Rows from block 5 of a small sound classifier, named by matrix and row number. Rows with one number within an expert belong to one neuron, the router's apart. Each number is 50 + 15 x the weight over its row's rms, rounded and kept within 0 to 99. All counts start at 0. After the name is the row's rms in percent of the matrix's.
Before each expert's rows are labels from the 100 clips, of 14848, where the router gives the expert most weight on average: "top examples" is what is common among them. Only what is clearly more common there than usual is listed. The data: read English sentences (LibriTTS-R).
# router: router (model.blocks.5.mlp.router.weight, 4x256, trained with AdamW), inputs 86-171
# up: expert up (model.blocks.5.mlp.up, 4x256x256), inputs 86-171
# down: expert down (model.blocks.5.mlp.down, 4x256x256, transposed), outputs 86-171

# expert 0
top examples: voice: female
router.0 106:70 50 46 34 65 47 62 43 68 49 33 56 65 51 36 34 74 29 49 51 32 45 32 09 33 49 25 53 76 88 24 65 63 56 48 68 44 43 63 49 28 42 55 47 51 38 42 81 43 53 37 37 61 60 59 67 36 49 47 43 42 56 48 34 68 99 55 58 42 27 53 73 20 35 28 31 32 44 65 40 26 43 34 35 46 52
up.0 105:32 55 34 52 30 43 66 51 69 44 37 25 62 55 56 42 50 55 65 63 37 47 68 40 48 70 46 75 65 48 54 46 58 26 73 53 87 47 64 42 44 57 72 25 58 27 35 63 38 61 31 22 66 34 60 63 52 43 29 37 67 52 46 31 51 44 43 78 57 29 60 46 19 42 51 46 52 50 38 76 37 65 19 32 40 64
down.0 114:59 68 83 43 46 71 48 43 47 50 50 48 24 68 42 35 48 43 42 36 71 31 46 56 52 45 77 04 53 71 24 55 47 62 46 24 47 40 34 18 63 58 69 32 42 42 35 38 54 54 47 52 36 47 37 51 70 74 60 61 71 45 69 36 47 42 66 59 50 34 47 43 57 63 50 56 54 50 57 54 83 58 67 55 50 62
up.1 077:85 56 53 39 39 64 53 57 45 55 27 57 51 58 45 43 31 33 56 44 25 27 34 65 78 72 58 59 42 49 80 41 46 59 41 38 78 51 35 60 63 62 49 26 76 60 37 34 55 56 17 50 37 59 41 54 49 43 81 54 69 61 47 22 27 53 65 71 77 53 63 30 25 21 59 61 61 18 46 57 71 58 27 69 34 49
down.1 087:38 36 65 56 49 28 57 57 55 50 58 48 36 61 27 28 39 44 55 55 55 25 33 39 43 55 49 68 52 60 61 58 53 50 72 59 66 55 63 43 65 44 60 45 49 46 53 53 31 51 52 66 48 46 43 54 50 37 49 49 41 34 83 61 55 47 46 56 63 36 59 58 61 28 45 15 73 82 41 37 40 33 42 39 37 49
up.2 114:49 76 61 42 48 45 55 38 46 80 51 33 46 40 33 29 62 49 46 59 45 62 41 53 44 52 51 47 47 68 35 75 48 59 40 66 44 52 57 27 19 26 59 69 58 61 26 45 48 46 50 66 44 44 23 55 86 46 47 27 47 54 63 36 66 42 66 36 72 41 43 53 32 47 52 49 63 58 46 61 48 37 42 59 27 35
down.2 112:27 48 56 49 50 61 58 43 49 51 51 42 63 42 54 38 70 72 16 24 54 44 48 49 53 49 22 66 72 55 52 55 59 51 65 64 44 51 61 43 58 42 29 62 55 47 41 50 39 38 51 42 22 52 63 46 59 62 56 50 38 76 41 70 71 35 40 63 18 86 38 44 27 47 54 33 77 34 70 51 50 35 37 48 65 45
up.3 096:74 40 26 48 34 52 46 73 42 75 39 78 83 47 31 59 69 45 51 61 63 52 64 62 42 48 30 42 44 52 36 76 39 48 51 48 51 47 32 75 66 60 51 76 56 37 69 50 53 47 45 35 72 55 54 58 80 74 76 39 56 48 42 58 66 46 35 36 61 82 52 42 45 59 71 37 24 84 40 78 31 28 73 60 42 66
down.3 095:67 84 44 42 26 63 34 65 50 19 50 52 44 74 64 52 58 70 65 61 75 52 83 41 45 47 24 53 42 45 55 60 62 38 73 74 42 44 57 47 64 43 34 28 50 40 52 43 57 43 43 37 50 57 49 03 63 60 35 68 44 45 48 81 46 45 83 54 42 83 54 71 58 64 65 53 51 30 51 25 31 56 58 50 67 71
up.4 098:48 32 58 67 51 44 51 71 34 26 55 65 40 78 39 33 55 34 47 70 68 55 53 52 40 40 40 19 66 21 26 37 56 72 61 68 47 46 61 39 65 70 42 36 58 41 54 88 34 36 57 59 31 76 64 49 66 44 39 32 42 50 47 41 28 63 48 26 36 87 37 65 50 78 72 62 49 28 44 68 37 12 10 69 54 39
down.4 098:88 51 37 59 65 45 21 21 51 49 43 45 43 33 44 55 39 52 62 55 40 38 13 33 48 57 60 60 64 50 34 54 27 53 37 67 48 34 55 48 37 39 31 80 77 56 53 57 53 65 59 43 46 47 47 49 34 36 55 13 55 52 71 37 27 49 50 52 46 46 76 71 63 43 55 67 48 39 56 44 55 67 39 80 60 59
up.5 114:30 70 53 58 51 64 28 56 30 62 46 57 62 47 50 70 39 44 40 40 25 56 63 55 39 67 57 60 44 82 64 46 21 44 36 44 44 69 66 36 56 28 76 56 66 19 45 66 59 28 44 66 65 20 38 45 69 53 50 46 44 35 43 81 66 63 36 76 31 62 44 49 61 41 77 38 45 66 48 65 56 49 49 45 70 40
down.5 105:28 33 54 47 25 55 51 49 51 55 48 47 72 75 46 62 39 65 89 45 54 57 67 41 22 64 73 54 40 45 54 32 58 77 44 74 59 51 55 55 45 52 58 57 48 44 39 52 52 64 33 62 40 45 09 45 72 33 38 38 42 37 61 53 29 50 81 19 53 10 82 30 64 45 44 39 58 43 47 76 81 31 48 47 41 67
up.6 091:54 46 58 59 73 21 29 46 76 34 46 30 39 55 44 46 41 36 68 24 55 61 35 64 58 51 31 51 55 55 41 20 52 34 39 68 31 68 50 43 57 49 46 60 47 35 37 31 23 46 30 87 34 55 55 20 34 67 53 22 58 23 49 50 50 67 38 59 39 64 48 52 47 16 49 78 68 37 55 68 43 35 66 69 40 35
down.6 091:43 59 25 41 46 47 76 37 61 23 45 53 55 36 63 46 33 70 26 63 41 61 32 45 30 54 57 61 76 37 50 48 46 74 50 43 25 37 66 49 23 62 52 58 68 37 36 25 47 54 44 61 35 48 54 63 40 44 71 63 70 39 58 36 47 49 62 50 39 63 41 81 66 48 47 20 46 71 42 55 60 47 77 71 42 52
up.7 109:59 61 47 29 34 67 71 61 70 29 58 21 57 53 59 29 59 76 50 76 49 45 30 42 43 26 56 57 57 25 37 51 44 53 47 27 46 46 68 73 65 64 61 37 64 37 55 37 51 08 48 28 61 50 70 63 35 20 50 39 59 35 54 69 58 33 37 76 35 71 64 44 53 49 36 18 44 57 57 52 46 49 52 63 48 57
down.7 103:63 30 39 44 59 45 42 47 54 62 48 51 71 99 46 53 65 52 48 47 57 69 33 41 53 50 18 38 50 58 48 66 46 37 67 51 52 34 51 56 58 71 52 52 50 30 45 29 57 50 60 61 23 44 42 57 58 47 50 58 52 44 32 40 46 65 61 59 22 22 56 54 65 45 53 50 24 67 65 26 46 34 47 46 43 72
up.8 077:67 99 51 57 37 38 30 57 58 43 58 47 45 39 16 63 21 62 81 47 56 84 46 69 49 75 70 42 61 30 50 63 22 56 48 54 49 58 51 85 71 46 61 66 28 54 45 55 58 22 61 45 60 55 57 34 33 45 76 63 48 35 40 54 69 52 28 53 48 84 72 52 32 47 44 45 58 33 68 47 72 41 45 76 39 48
down.8 082:40 26 54 41 71 58 29 60 51 54 45 48 71 47 62 57 46 26 62 26 38 68 46 55 56 46 47 36 58 54 41 66 60 46 33 51 61 67 54 73 76 56 58 63 69 74 68 47 40 52 46 47 35 48 63 47 50 48 45 49 92 70 79 50 52 68 63 59 58 58 62 29 61 44 44 61 51 65 51 29 51 45 55 67 52 72
up.9 091:53 70 25 46 25 40 56 41 46 49 52 55 30 48 39 35 56 52 49 64 46 46 51 43 69 30 51 56 39 62 35 35 43 22 35 49 56 26 34 48 39 38 18 75 70 25 73 61 52 52 58 43 47 48 71 60 36 71 52 52 57 55 50 62 23 46 44 26 58 38 58 21 49 40 55 50 43 55 62 42 71 63 41 64 42 21
down.9 101:75 73 45 50 65 80 52 36 60 54 53 51 70 60 55 18 47 47 56 35 39 53 58 49 49 52 72 61 71 32 47 53 46 53 50 42 58 73 39 30 61 36 53 42 64 56 40 44 42 31 28 20 44 55 57 35 55 40 71 22 51 40 22 21 42 15 48 54 39 38 32 47 46 71 44 68 55 48 46 45 30 34 19 42 51 85
up.10 109:60 51 61 51 44 54 53 43 17 57 60 47 73 29 45 78 24 59 65 58 28 71 44 48 75 39 57 45 32 57 34 25 42 29 40 48 64 65 55 43 41 45 56 76 49 84 44 53 60 42 51 44 61 33 43 29 87 55 45 30 54 66 55 49 53 68 39 41 40 57 39 18 58 39 51 57 45 50 43 52 52 75 27 60 55 53
down.10 119:60 51 43 41 74 58 49 52 44 54 48 49 54 29 50 66 39 38 48 58 41 43 40 49 40 50 58 19 27 36 44 48 42 65 42 64 35 55 42 53 60 58 54 54 04 57 51 46 76 33 42 46 37 49 46 54 67 34 55 38 33 58 45 71 62 52 43 54 60 61 30 46 43 44 39 29 32 83 86 60 59 51 15 68 44 46
up.11 117:58 52 30 44 48 29 33 70 55 72 43 75 49 34 27 44 68 43 72 34 69 47 67 22 53 32 45 43 52 53 52 39 71 71 74 61 24 56 52 51 37 62 63 48 56 38 64 49 57 44 64 80 58 55 55 30 23 37 32 67 48 54 48 49 41 72 50 48 25 24 17 61 54 21 37 73 28 33 58 52 68 77 34 45 35 66
down.11 107:34 42 28 74 68 51 36 47 46 60 49 55 50 31 32 34 66 57 49 23 54 51 41 31 68 52 60 54 33 55 99 45 44 19 50 44 52 49 56 77 30 40 47 40 40 39 48 49 76 67 67 71 46 46 35 41 58 38 52 53 57 40 30 43 73 27 35 46 72 34 18 59 46 54 40 65 31 18 67 54 70 24 73 49 52 78

# expert 2
top examples: voice: male; the word "said"
router.2 080:28 54 51 54 63 50 68 22 43 32 98 43 53 32 51 55 69 42 33 40 43 39 49 65 49 43 50 48 22 41 42 34 51 38 69 69 34 31 81 61 49 61 58 36 66 33 42 66 32 35 48 61 54 53 48 43 29 61 63 44 64 59 65 99 21 39 60 55 54 66 55 54 46 77 53 70 56 63 45 44 58 60 36 70 47 65
up.0 080:21 68 46 42 25 37 47 47 50 58 59 61 63 47 33 29 59 42 37 48 65 46 55 56 48 60 43 46 37 42 58 66 41 71 69 32 39 66 49 41 36 37 62 35 72 71 23 37 43 70 73 36 44 44 53 47 50 45 33 32 33 33 73 41 51 82 67 69 50 21 27 58 54 44 55 25 45 45 52 59 34 30 62 41 45 56
down.0 084:26 50 66 52 54 30 67 73 49 69 62 55 28 39 62 51 33 49 61 30 44 53 40 58 36 51 73 37 60 38 33 35 43 41 60 65 52 28 52 60 76 43 61 58 44 49 57 51 38 38 85 84 33 45 80 52 86 78 64 25 35 63 67 46 37 41 29 38 35 57 22 42 49 60 56 78 40 36 66 43 38 33 43 62 65 43
up.1 114:71 72 59 28 53 42 50 41 58 44 52 40 49 47 39 36 54 68 48 55 62 49 32 72 75 49 40 63 29 30 44 43 48 75 58 33 56 35 79 56 28 70 45 56 34 71 23 67 74 59 44 46 67 66 69 74 57 63 51 46 14 41 61 33 57 32 44 33 30 61 65 65 64 55 57 43 51 61 49 39 48 10 46 75 71 39
down.1 098:76 40 54 74 32 46 56 36 56 37 58 51 52 75 47 38 66 36 47 55 57 44 69 57 62 47 50 48 49 62 23 36 40 46 39 49 24 52 29 64 71 77 36 62 54 51 40 62 37 55 40 61 41 52 34 28 67 54 57 55 50 41 63 38 20 43 24 67 46 31 23 56 49 56 66 31 40 36 31 33 53 67 63 47 60 84
up.2 111:58 76 25 13 50 52 45 55 58 67 55 51 49 39 32 84 27 65 39 52 67 59 33 81 66 66 45 53 60 31 91 77 46 30 31 65 33 38 58 49 35 48 43 34 68 58 58 59 55 40 61 74 59 46 47 48 54 47 57 36 59 57 54 50 48 63 48 33 68 37 52 43 31 19 71 48 22 30 41 91 43 38 62 66 60 50
down.2 106:38 40 41 62 40 33 66 57 53 72 56 54 76 28 59 54 59 43 64 19 61 66 66 37 40 56 54 37 39 59 65 64 35 61 59 20 42 43 47 70 51 63 45 28 70 39 36 48 38 50 68 25 46 48 68 59 33 38 47 43 30 37 50 81 40 46 25 38 33 69 75 36 68 38 45 62 29 45 86 49 68 21 67 51 44 36
up.3 122:79 63 55 55 71 45 36 54 08 39 28 64 65 48 30 61 68 67 47 79 58 19 67 52 51 56 54 61 55 50 34 67 57 63 42 31 55 55 50 66 53 55 15 46 44 48 42 26 60 56 49 21 57 47 49 51 53 55 66 49 81 58 32 59 61 35 68 51 39 54 58 60 53 71 49 42 64 59 51 64 49 40 49 36 68 70
down.3 106:26 46 42 48 33 44 69 44 32 37 52 50 36 20 52 45 39 42 68 57 45 34 32 53 71 52 86 56 30 46 39 21 58 18 42 50 77 28 52 66 58 38 40 49 50 46 48 63 41 36 73 42 67 45 49 40 54 78 45 76 37 52 74 43 28 51 71 48 32 31 36 68 64 48 55 41 77 54 58 77 55 30 91 21 46 58
up.4 110:43 72 47 65 28 23 64 47 48 65 44 64 60 68 42 36 68 57 30 34 59 74 47 41 53 52 54 38 59 38 41 42 45 76 54 90 48 35 29 81 26 45 47 55 52 38 32 70 66 29 22 35 70 66 37 31 52 23 34 44 57 71 65 55 41 60 42 54 55 68 74 78 43 73 45 31 40 29 20 67 23 39 53 66 60 63
down.4 104:38 64 62 74 54 34 34 60 47 45 51 54 27 46 47 72 42 47 65 44 50 58 48 47 55 48 58 70 30 64 28 56 64 36 53 61 46 61 61 71 51 62 44 15 59 42 50 39 55 71 57 61 37 58 47 55 56 38 45 64 55 47 49 68 46 52 58 33 47 42 62 57 58 80 39 38 38 73 88 42 65 42 66 57 49 57
up.5 102:83 56 39 43 70 42 36 39 48 49 76 49 28 78 52 50 38 26 31 51 72 46 60 68 78 67 82 54 25 66 26 56 76 48 36 55 55 18 25 63 53 64 60 56 64 51 21 64 42 64 23 46 44 57 77 64 55 67 35 34 35 38 33 53 42 34 25 63 46 28 32 64 60 64 63 59 23 25 55 53 40 63 65 38 33 52
down.5 095:30 26 36 45 55 48 41 42 27 27 52 45 31 63 38 47 15 53 90 41 55 55 59 52 51 53 51 59 55 60 80 46 51 58 63 80 70 73 60 66 38 60 39 53 75 53 23 54 38 46 52 37 52 59 59 42 71 41 53 34 67 61 62 73 60 48 57 53 47 57 58 24 34 66 59 47 35 52 46 44 38 56 48 21 52 77
up.6 086:53 74 45 07 75 78 81 49 47 15 50 52 53 41 45 54 63 45 43 27 83 71 49 41 81 43 35 56 67 59 29 41 68 68 83 60 44 62 47 42 60 55 48 51 47 71 47 51 78 70 73 20 57 50 45 50 46 29 73 48 70 52 58 30 22 55 79 52 38 63 63 49 61 41 63 59 31 25 25 74 32 45 52 08 53 68
down.6 107:40 45 62 57 64 45 47 66 41 41 56 48 61 54 67 18 39 46 90 33 52 51 61 49 51 47 55 56 70 46 02 50 35 51 50 81 55 63 47 50 35 71 49 44 59 68 54 52 81 40 56 33 39 56 53 55 58 19 82 40 41 30 51 72 34 60 71 30 66 22 69 59 38 40 51 69 65 30 67 43 33 56 57 50 50 35
up.7 091:35 80 54 43 28 67 50 41 51 40 53 39 36 58 40 52 36 61 62 52 26 75 58 57 63 72 49 49 34 64 63 55 31 29 56 48 55 53 41 55 38 62 30 66 52 48 70 13 53 58 35 43 69 38 59 65 59 59 40 63 39 78 44 49 28 52 45 56 38 65 41 65 28 55 33 55 57 42 38 70 64 22 56 37 67 66
down.7 097:57 33 71 46 64 54 08 62 45 28 54 48 59 77 51 46 42 44 06 63 61 69 60 47 39 50 49 61 36 50 49 54 43 75 48 74 70 33 52 68 68 53 57 39 00 47 31 48 40 59 57 61 37 51 49 69 35 56 56 39 82 31 72 47 53 53 63 57 57 51 51 46 53 64 50 46 28 30 63 43 34 31 50 67 35 41
up.8 089:38 53 43 65 54 43 66 34 42 57 52 17 58 56 55 56 35 28 22 58 70 55 56 44 47 64 37 29 20 78 23 80 33 42 49 61 49 50 38 32 71 36 60 52 57 44 70 67 46 58 45 57 65 58 39 44 47 74 31 79 28 45 69 44 69 68 64 37 36 30 78 23 58 53 58 51 39 36 47 41 46 60 56 48 69 56
down.8 100:52 55 53 44 67 51 69 51 50 49 54 50 84 80 53 57 54 57 54 66 57 49 41 44 36 44 17 49 57 45 39 57 58 59 42 74 40 44 61 50 41 49 41 41 85 48 55 49 72 64 43 33 68 44 51 46 45 72 59 56 45 56 69 44 63 50 63 55 54 49 51 58 40 31 56 43 37 28 71 46 50 19 58 57 57 37
up.9 102:37 26 56 31 56 36 43 49 78 31 45 41 70 62 50 44 44 39 45 70 91 36 61 23 49 59 43 40 27 45 68 47 34 59 54 43 36 49 50 40 72 57 60 47 38 21 52 53 63 59 45 58 46 51 29 81 39 55 50 67 63 48 36 56 67 60 77 46 52 20 48 54 29 49 59 52 68 49 50 81 62 42 38 55 61 49
down.9 101:47 47 26 47 58 50 55 48 56 51 48 43 45 54 42 26 65 83 37 79 43 28 40 52 33 53 60 49 15 48 66 56 50 36 47 80 28 58 75 66 41 56 28 78 65 50 39 62 60 67 50 49 80 54 54 15 53 56 46 44 32 29 47 67 59 23 01 33 56 41 34 52 55 46 39 60 48 55 49 62 76 76 52 16 46 68
up.10 106:30 64 39 49 45 14 47 60 33 43 73 53 48 70 68 61 67 59 45 34 54 63 55 55 36 45 43 62 42 52 34 58 66 48 54 54 59 28 29 46 46 29 42 38 50 46 54 39 58 57 38 67 53 46 69 76 48 19 61 47 61 33 80 65 61 80 53 63 38 49 53 61 52 49 53 29 54 46 46 31 67 51 73 48 59 43
down.10 102:18 45 65 35 35 51 24 41 58 38 43 52 77 37 56 74 52 64 46 59 65 49 61 42 28 48 42 50 72 58 55 38 53 58 52 64 61 48 43 49 60 50 54 43 60 48 89 52 28 46 61 64 41 55 39 28 81 78 40 46 40 44 59 35 58 50 55 48 28 17 52 40 25 44 54 45 56 56 49 59 80 71 63 68 39 71
up.11 116:61 51 68 43 43 72 45 51 78 54 49 34 53 43 36 42 55 25 55 63 59 57 70 46 31 38 48 42 63 46 58 58 57 41 44 70 54 65 21 58 67 19 55 70 55 57 32 28 48 34 65 30 44 41 81 16 33 26 50 37 67 68 60 49 38 48 57 53 37 56 45 26 46 54 37 46 60 41 41 48 42 54 27 47 37 64
down.11 102:48 41 42 49 66 75 35 79 62 51 48 47 52 21 39 33 70 74 73 52 42 50 61 52 50 48 74 31 66 51 35 66 53 47 88 51 69 60 55 67 60 52 60 59 52 43 58 49 44 29 49 48 50 54 42 64 43 65 26 64 50 59 42 65 51 35 67 67 75 41 54 32 53 61 61 58 43 47 47 34 67 69 41 55 51 65

# expert 3
top examples: voice: male
router.3 090:46 44 38 72 73 47 30 36 57 66 80 14 64 53 76 50 41 75 61 45 36 36 55 44 49 26 58 57 48 31 83 53 62 36 52 43 29 49 38 46 85 44 43 48 59 25 42 19 55 67 46 39 40 49 37 48 59 43 45 98 34 20 56 51 19 43 67 54 47 81 54 42 57 68 41 67 54 26 78 37 46 53 45 53 60 69
up.0 104:32 38 57 32 84 33 45 21 29 38 67 26 53 38 59 67 60 76 49 51 42 49 36 57 46 24 64 76 70 51 53 46 71 55 18 49 41 40 79 63 25 40 42 48 48 23 37 43 57 79 66 20 75 52 63 47 25 29 53 49 63 83 64 14 77 47 31 48 84 40 43 59 51 38 48 54 83 34 77 43 58 57 63 32 36 35
down.0 114:38 69 45 61 51 53 89 75 56 07 58 51 49 38 41 27 37 62 55 64 44 47 12 54 40 50 43 44 51 44 20 60 49 57 33 53 38 58 51 58 65 47 37 81 70 37 30 46 61 33 69 53 68 50 48 58 55 61 45 36 76 38 53 57 46 70 62 50 15 27 37 48 57 73 57 63 66 52 43 41 74 46 54 60 56 64
up.1 076:57 39 04 56 25 44 40 33 29 41 31 84 31 67 60 58 63 74 53 43 29 58 50 81 29 61 47 49 28 47 29 43 78 44 59 99 58 26 50 51 49 73 69 65 34 30 47 69 41 46 38 64 67 62 46 43 75 15 38 50 50 46 55 63 67 57 32 56 37 51 24 43 42 55 55 36 31 52 26 45 61 62 64 37 40 62
down.1 094:52 43 42 44 39 34 63 33 48 31 39 47 17 61 39 79 34 29 43 46 47 37 36 53 72 58 75 53 27 62 64 52 36 32 54 58 55 54 57 31 36 51 63 69 28 56 66 54 70 41 53 66 52 54 83 19 29 47 66 29 61 41 45 64 45 41 51 36 53 53 66 49 42 48 52 61 49 35 69 64 80 29 30 67 58 45
up.2 090:55 43 69 32 54 54 61 54 62 59 72 31 67 61 43 42 40 43 30 52 48 53 61 73 68 80 20 61 37 18 42 51 48 65 41 50 31 72 68 28 51 52 29 57 60 33 63 37 42 51 37 19 53 61 44 33 37 44 10 47 53 58 61 59 52 30 53 82 27 57 30 23 34 74 49 54 45 55 64 64 29 44 47 51 46 53
down.2 100:66 49 63 51 60 44 58 55 44 49 52 45 42 66 50 64 42 49 52 40 51 51 55 46 54 50 28 39 52 56 35 50 50 63 53 26 36 53 58 38 72 43 37 57 58 56 40 60 46 67 31 65 27 55 61 27 41 49 43 33 58 32 59 50 28 54 56 59 27 21 69 55 31 46 48 54 32 46 54 50 30 57 47 45 44 41
up.3 064:51 65 25 60 08 37 45 71 62 46 31 57 47 26 38 40 54 60 44 51 32 42 71 35 53 57 48 76 63 24 50 32 30 76 50 42 37 66 18 80 55 26 41 33 64 14 39 74 38 55 49 34 43 77 61 50 63 52 35 34 35 39 49 14 18 63 32 71 35 68 68 38 32 60 40 42 49 83 43 74 45 47 53 69 36 75
down.3 077:44 27 45 44 53 69 53 39 62 40 49 49 32 48 34 44 53 41 43 44 40 38 61 58 77 51 85 46 43 40 53 57 27 56 31 42 46 37 51 47 55 64 37 59 08 50 64 59 34 52 28 48 47 50 61 64 37 55 22 58 22 55 59 75 42 43 53 35 59 57 49 82 67 68 56 52 53 23 55 63 60 38 35 58 50 39
up.4 129:25 64 75 62 73 57 57 96 59 60 31 42 51 39 40 73 38 66 49 38 41 51 45 59 54 47 28 53 61 51 53 43 50 27 43 46 57 47 52 41 74 32 36 78 57 75 43 52 62 49 50 14 35 76 61 32 35 54 37 64 81 47 58 45 78 51 38 68 65 60 49 57 44 76 58 55 46 66 39 69 69 60 29 64 26 46
down.4 110:91 49 24 55 49 52 35 66 63 72 51 48 34 65 55 34 28 52 82 71 56 37 39 53 56 52 32 48 68 42 64 35 47 35 45 60 40 36 51 48 45 40 56 78 48 51 41 55 74 44 35 28 59 52 50 46 36 74 37 29 69 57 61 64 46 53 54 41 35 68 44 36 68 00 53 61 56 46 35 25 34 68 42 31 32 39
up.5 132:63 75 52 65 39 51 61 35 39 68 66 50 34 72 75 68 27 31 79 48 74 40 55 53 42 43 60 33 33 26 58 50 68 54 36 56 56 48 50 68 79 77 12 26 47 73 29 54 50 60 45 43 62 71 59 68 39 50 36 70 27 33 65 63 43 66 48 77 63 66 63 54 70 37 26 58 37 69 56 47 54 46 63 74 25 58
down.5 114:61 52 71 42 25 50 21 47 54 38 47 48 55 57 46 18 61 69 47 69 53 73 69 52 60 52 68 30 50 45 63 48 58 46 37 51 43 44 64 59 23 50 53 20 36 75 64 54 38 27 59 38 47 52 31 67 64 42 59 66 30 50 58 50 32 42 58 66 54 19 48 26 60 60 48 58 43 58 45 55 44 51 71 67 54 59
up.6 104:70 43 54 53 55 45 41 39 47 83 43 38 49 63 34 28 54 52 52 71 68 61 52 49 49 74 32 66 61 48 37 63 50 45 44 65 37 71 56 65 02 43 37 44 53 55 24 60 34 58 45 69 24 79 58 77 29 87 75 52 56 47 46 27 63 46 54 56 34 72 46 43 39 25 37 46 65 49 29 46 47 26 66 23 37 37
down.6 109:56 26 45 40 25 42 29 64 50 50 51 55 71 64 52 56 42 73 50 02 43 57 74 49 39 54 54 50 84 59 36 42 58 57 55 32 38 52 33 48 60 57 52 38 85 45 48 49 52 61 42 41 47 49 36 61 69 68 63 59 41 40 53 62 14 48 46 31 61 67 32 47 65 54 43 48 37 45 39 64 39 78 37 74 57 48
up.7 129:68 73 62 61 45 51 42 58 29 41 47 66 59 55 49 45 49 48 54 58 49 48 27 55 60 41 60 46 69 46 69 36 67 57 49 55 40 41 20 55 37 59 23 20 42 63 59 56 72 76 66 47 92 54 47 71 56 29 53 57 82 32 22 36 60 39 65 31 35 35 49 30 28 59 28 30 27 56 57 38 55 71 47 52 63 77
down.7 110:45 42 41 52 36 56 23 70 43 69 49 47 40 28 19 52 41 74 27 54 45 74 52 59 84 49 41 50 74 57 54 49 46 54 45 60 61 56 68 43 38 62 55 60 62 54 57 52 63 30 67 49 35 48 57 75 45 81 74 53 61 43 70 52 39 71 31 34 69 24 64 44 37 63 46 36 52 49 49 58 77 35 56 48 51 27
up.8 096:72 76 66 53 47 52 39 55 46 44 59 57 50 20 71 60 75 46 39 23 63 37 47 36 47 81 63 52 63 23 57 42 54 37 51 99 42 32 40 62 33 75 40 52 38 34 68 48 51 43 61 66 59 71 62 30 73 48 47 56 37 49 59 41 46 59 42 24 28 64 34 67 45 42 80 38 27 41 54 61 74 14 51 32 62 80
down.8 095:19 52 79 50 34 54 76 61 58 55 55 51 80 71 43 42 54 87 61 60 29 35 52 60 69 56 60 44 43 55 21 61 49 47 58 53 61 40 62 36 49 63 37 71 39 60 56 49 63 64 50 66 64 56 48 44 58 47 52 51 62 72 16 38 53 50 80 34 58 47 27 54 37 39 55 46 68 63 38 42 35 62 58 50 50 32
up.9 096:36 62 61 48 53 43 62 42 59 35 70 51 51 29 37 54 71 49 51 31 15 36 19 89 64 48 44 41 34 08 46 25 65 53 50 72 38 76 56 50 66 40 37 21 42 68 61 26 32 65 67 27 22 56 38 51 34 61 67 40 43 43 49 49 37 59 58 47 48 43 49 77 49 50 68 46 63 49 33 61 59 66 38 79 53 70
down.9 099:49 35 54 47 40 62 62 71 68 30 57 50 56 68 44 30 63 48 56 52 33 69 53 46 44 51 64 42 43 53 30 69 53 72 50 39 38 53 54 71 39 56 81 54 66 51 47 67 63 61 52 68 30 49 46 47 64 42 36 36 51 51 66 51 33 38 42 44 55 42 42 68 58 32 52 53 65 59 51 28 57 80 59 30 60 55
up.10 087:40 63 54 49 56 58 42 82 40 60 50 69 44 63 73 62 35 45 57 87 39 48 41 46 51 49 50 70 19 81 28 29 52 67 45 54 48 55 77 66 55 71 60 51 41 52 78 83 55 51 54 37 70 50 75 69 40 50 67 34 49 48 42 65 51 35 21 56 42 68 14 49 41 35 30 65 69 86 54 39 80 67 24 29 24 47
down.10 091:75 41 26 49 42 54 55 77 62 60 45 48 79 29 54 40 66 54 31 59 38 65 52 39 48 46 14 40 74 58 53 55 54 34 66 63 60 14 37 47 99 56 62 65 61 50 36 36 73 48 23 48 70 49 38 37 62 16 43 66 45 48 36 64 27 51 38 64 34 58 37 50 44 70 37 49 47 25 56 41 33 13 48 52 30 19
up.11 088:53 53 32 46 61 35 64 70 87 45 32 70 40 38 57 56 50 54 58 60 43 48 51 80 55 56 69 42 20 40 38 68 60 37 39 41 32 49 52 37 60 66 43 71 62 43 34 38 51 57 31 35 54 55 56 66 29 52 53 21 30 38 40 89 49 51 49 42 66 27 91 66 47 36 76 35 38 49 39 72 52 35 65 39 30 60
down.11 096:29 32 28 48 62 48 57 32 51 32 47 49 29 41 51 68 32 50 45 43 47 22 53 49 61 49 52 20 47 62 58 64 55 59 61 45 58 83 59 73 50 34 56 43 56 54 42 59 58 36 63 50 49 56 43 70 42 63 58 30 37 33 29 46 33 57 53 14 41 45 38 84 46 34 44 76 78 28 45 25 36 47 23 63 41 37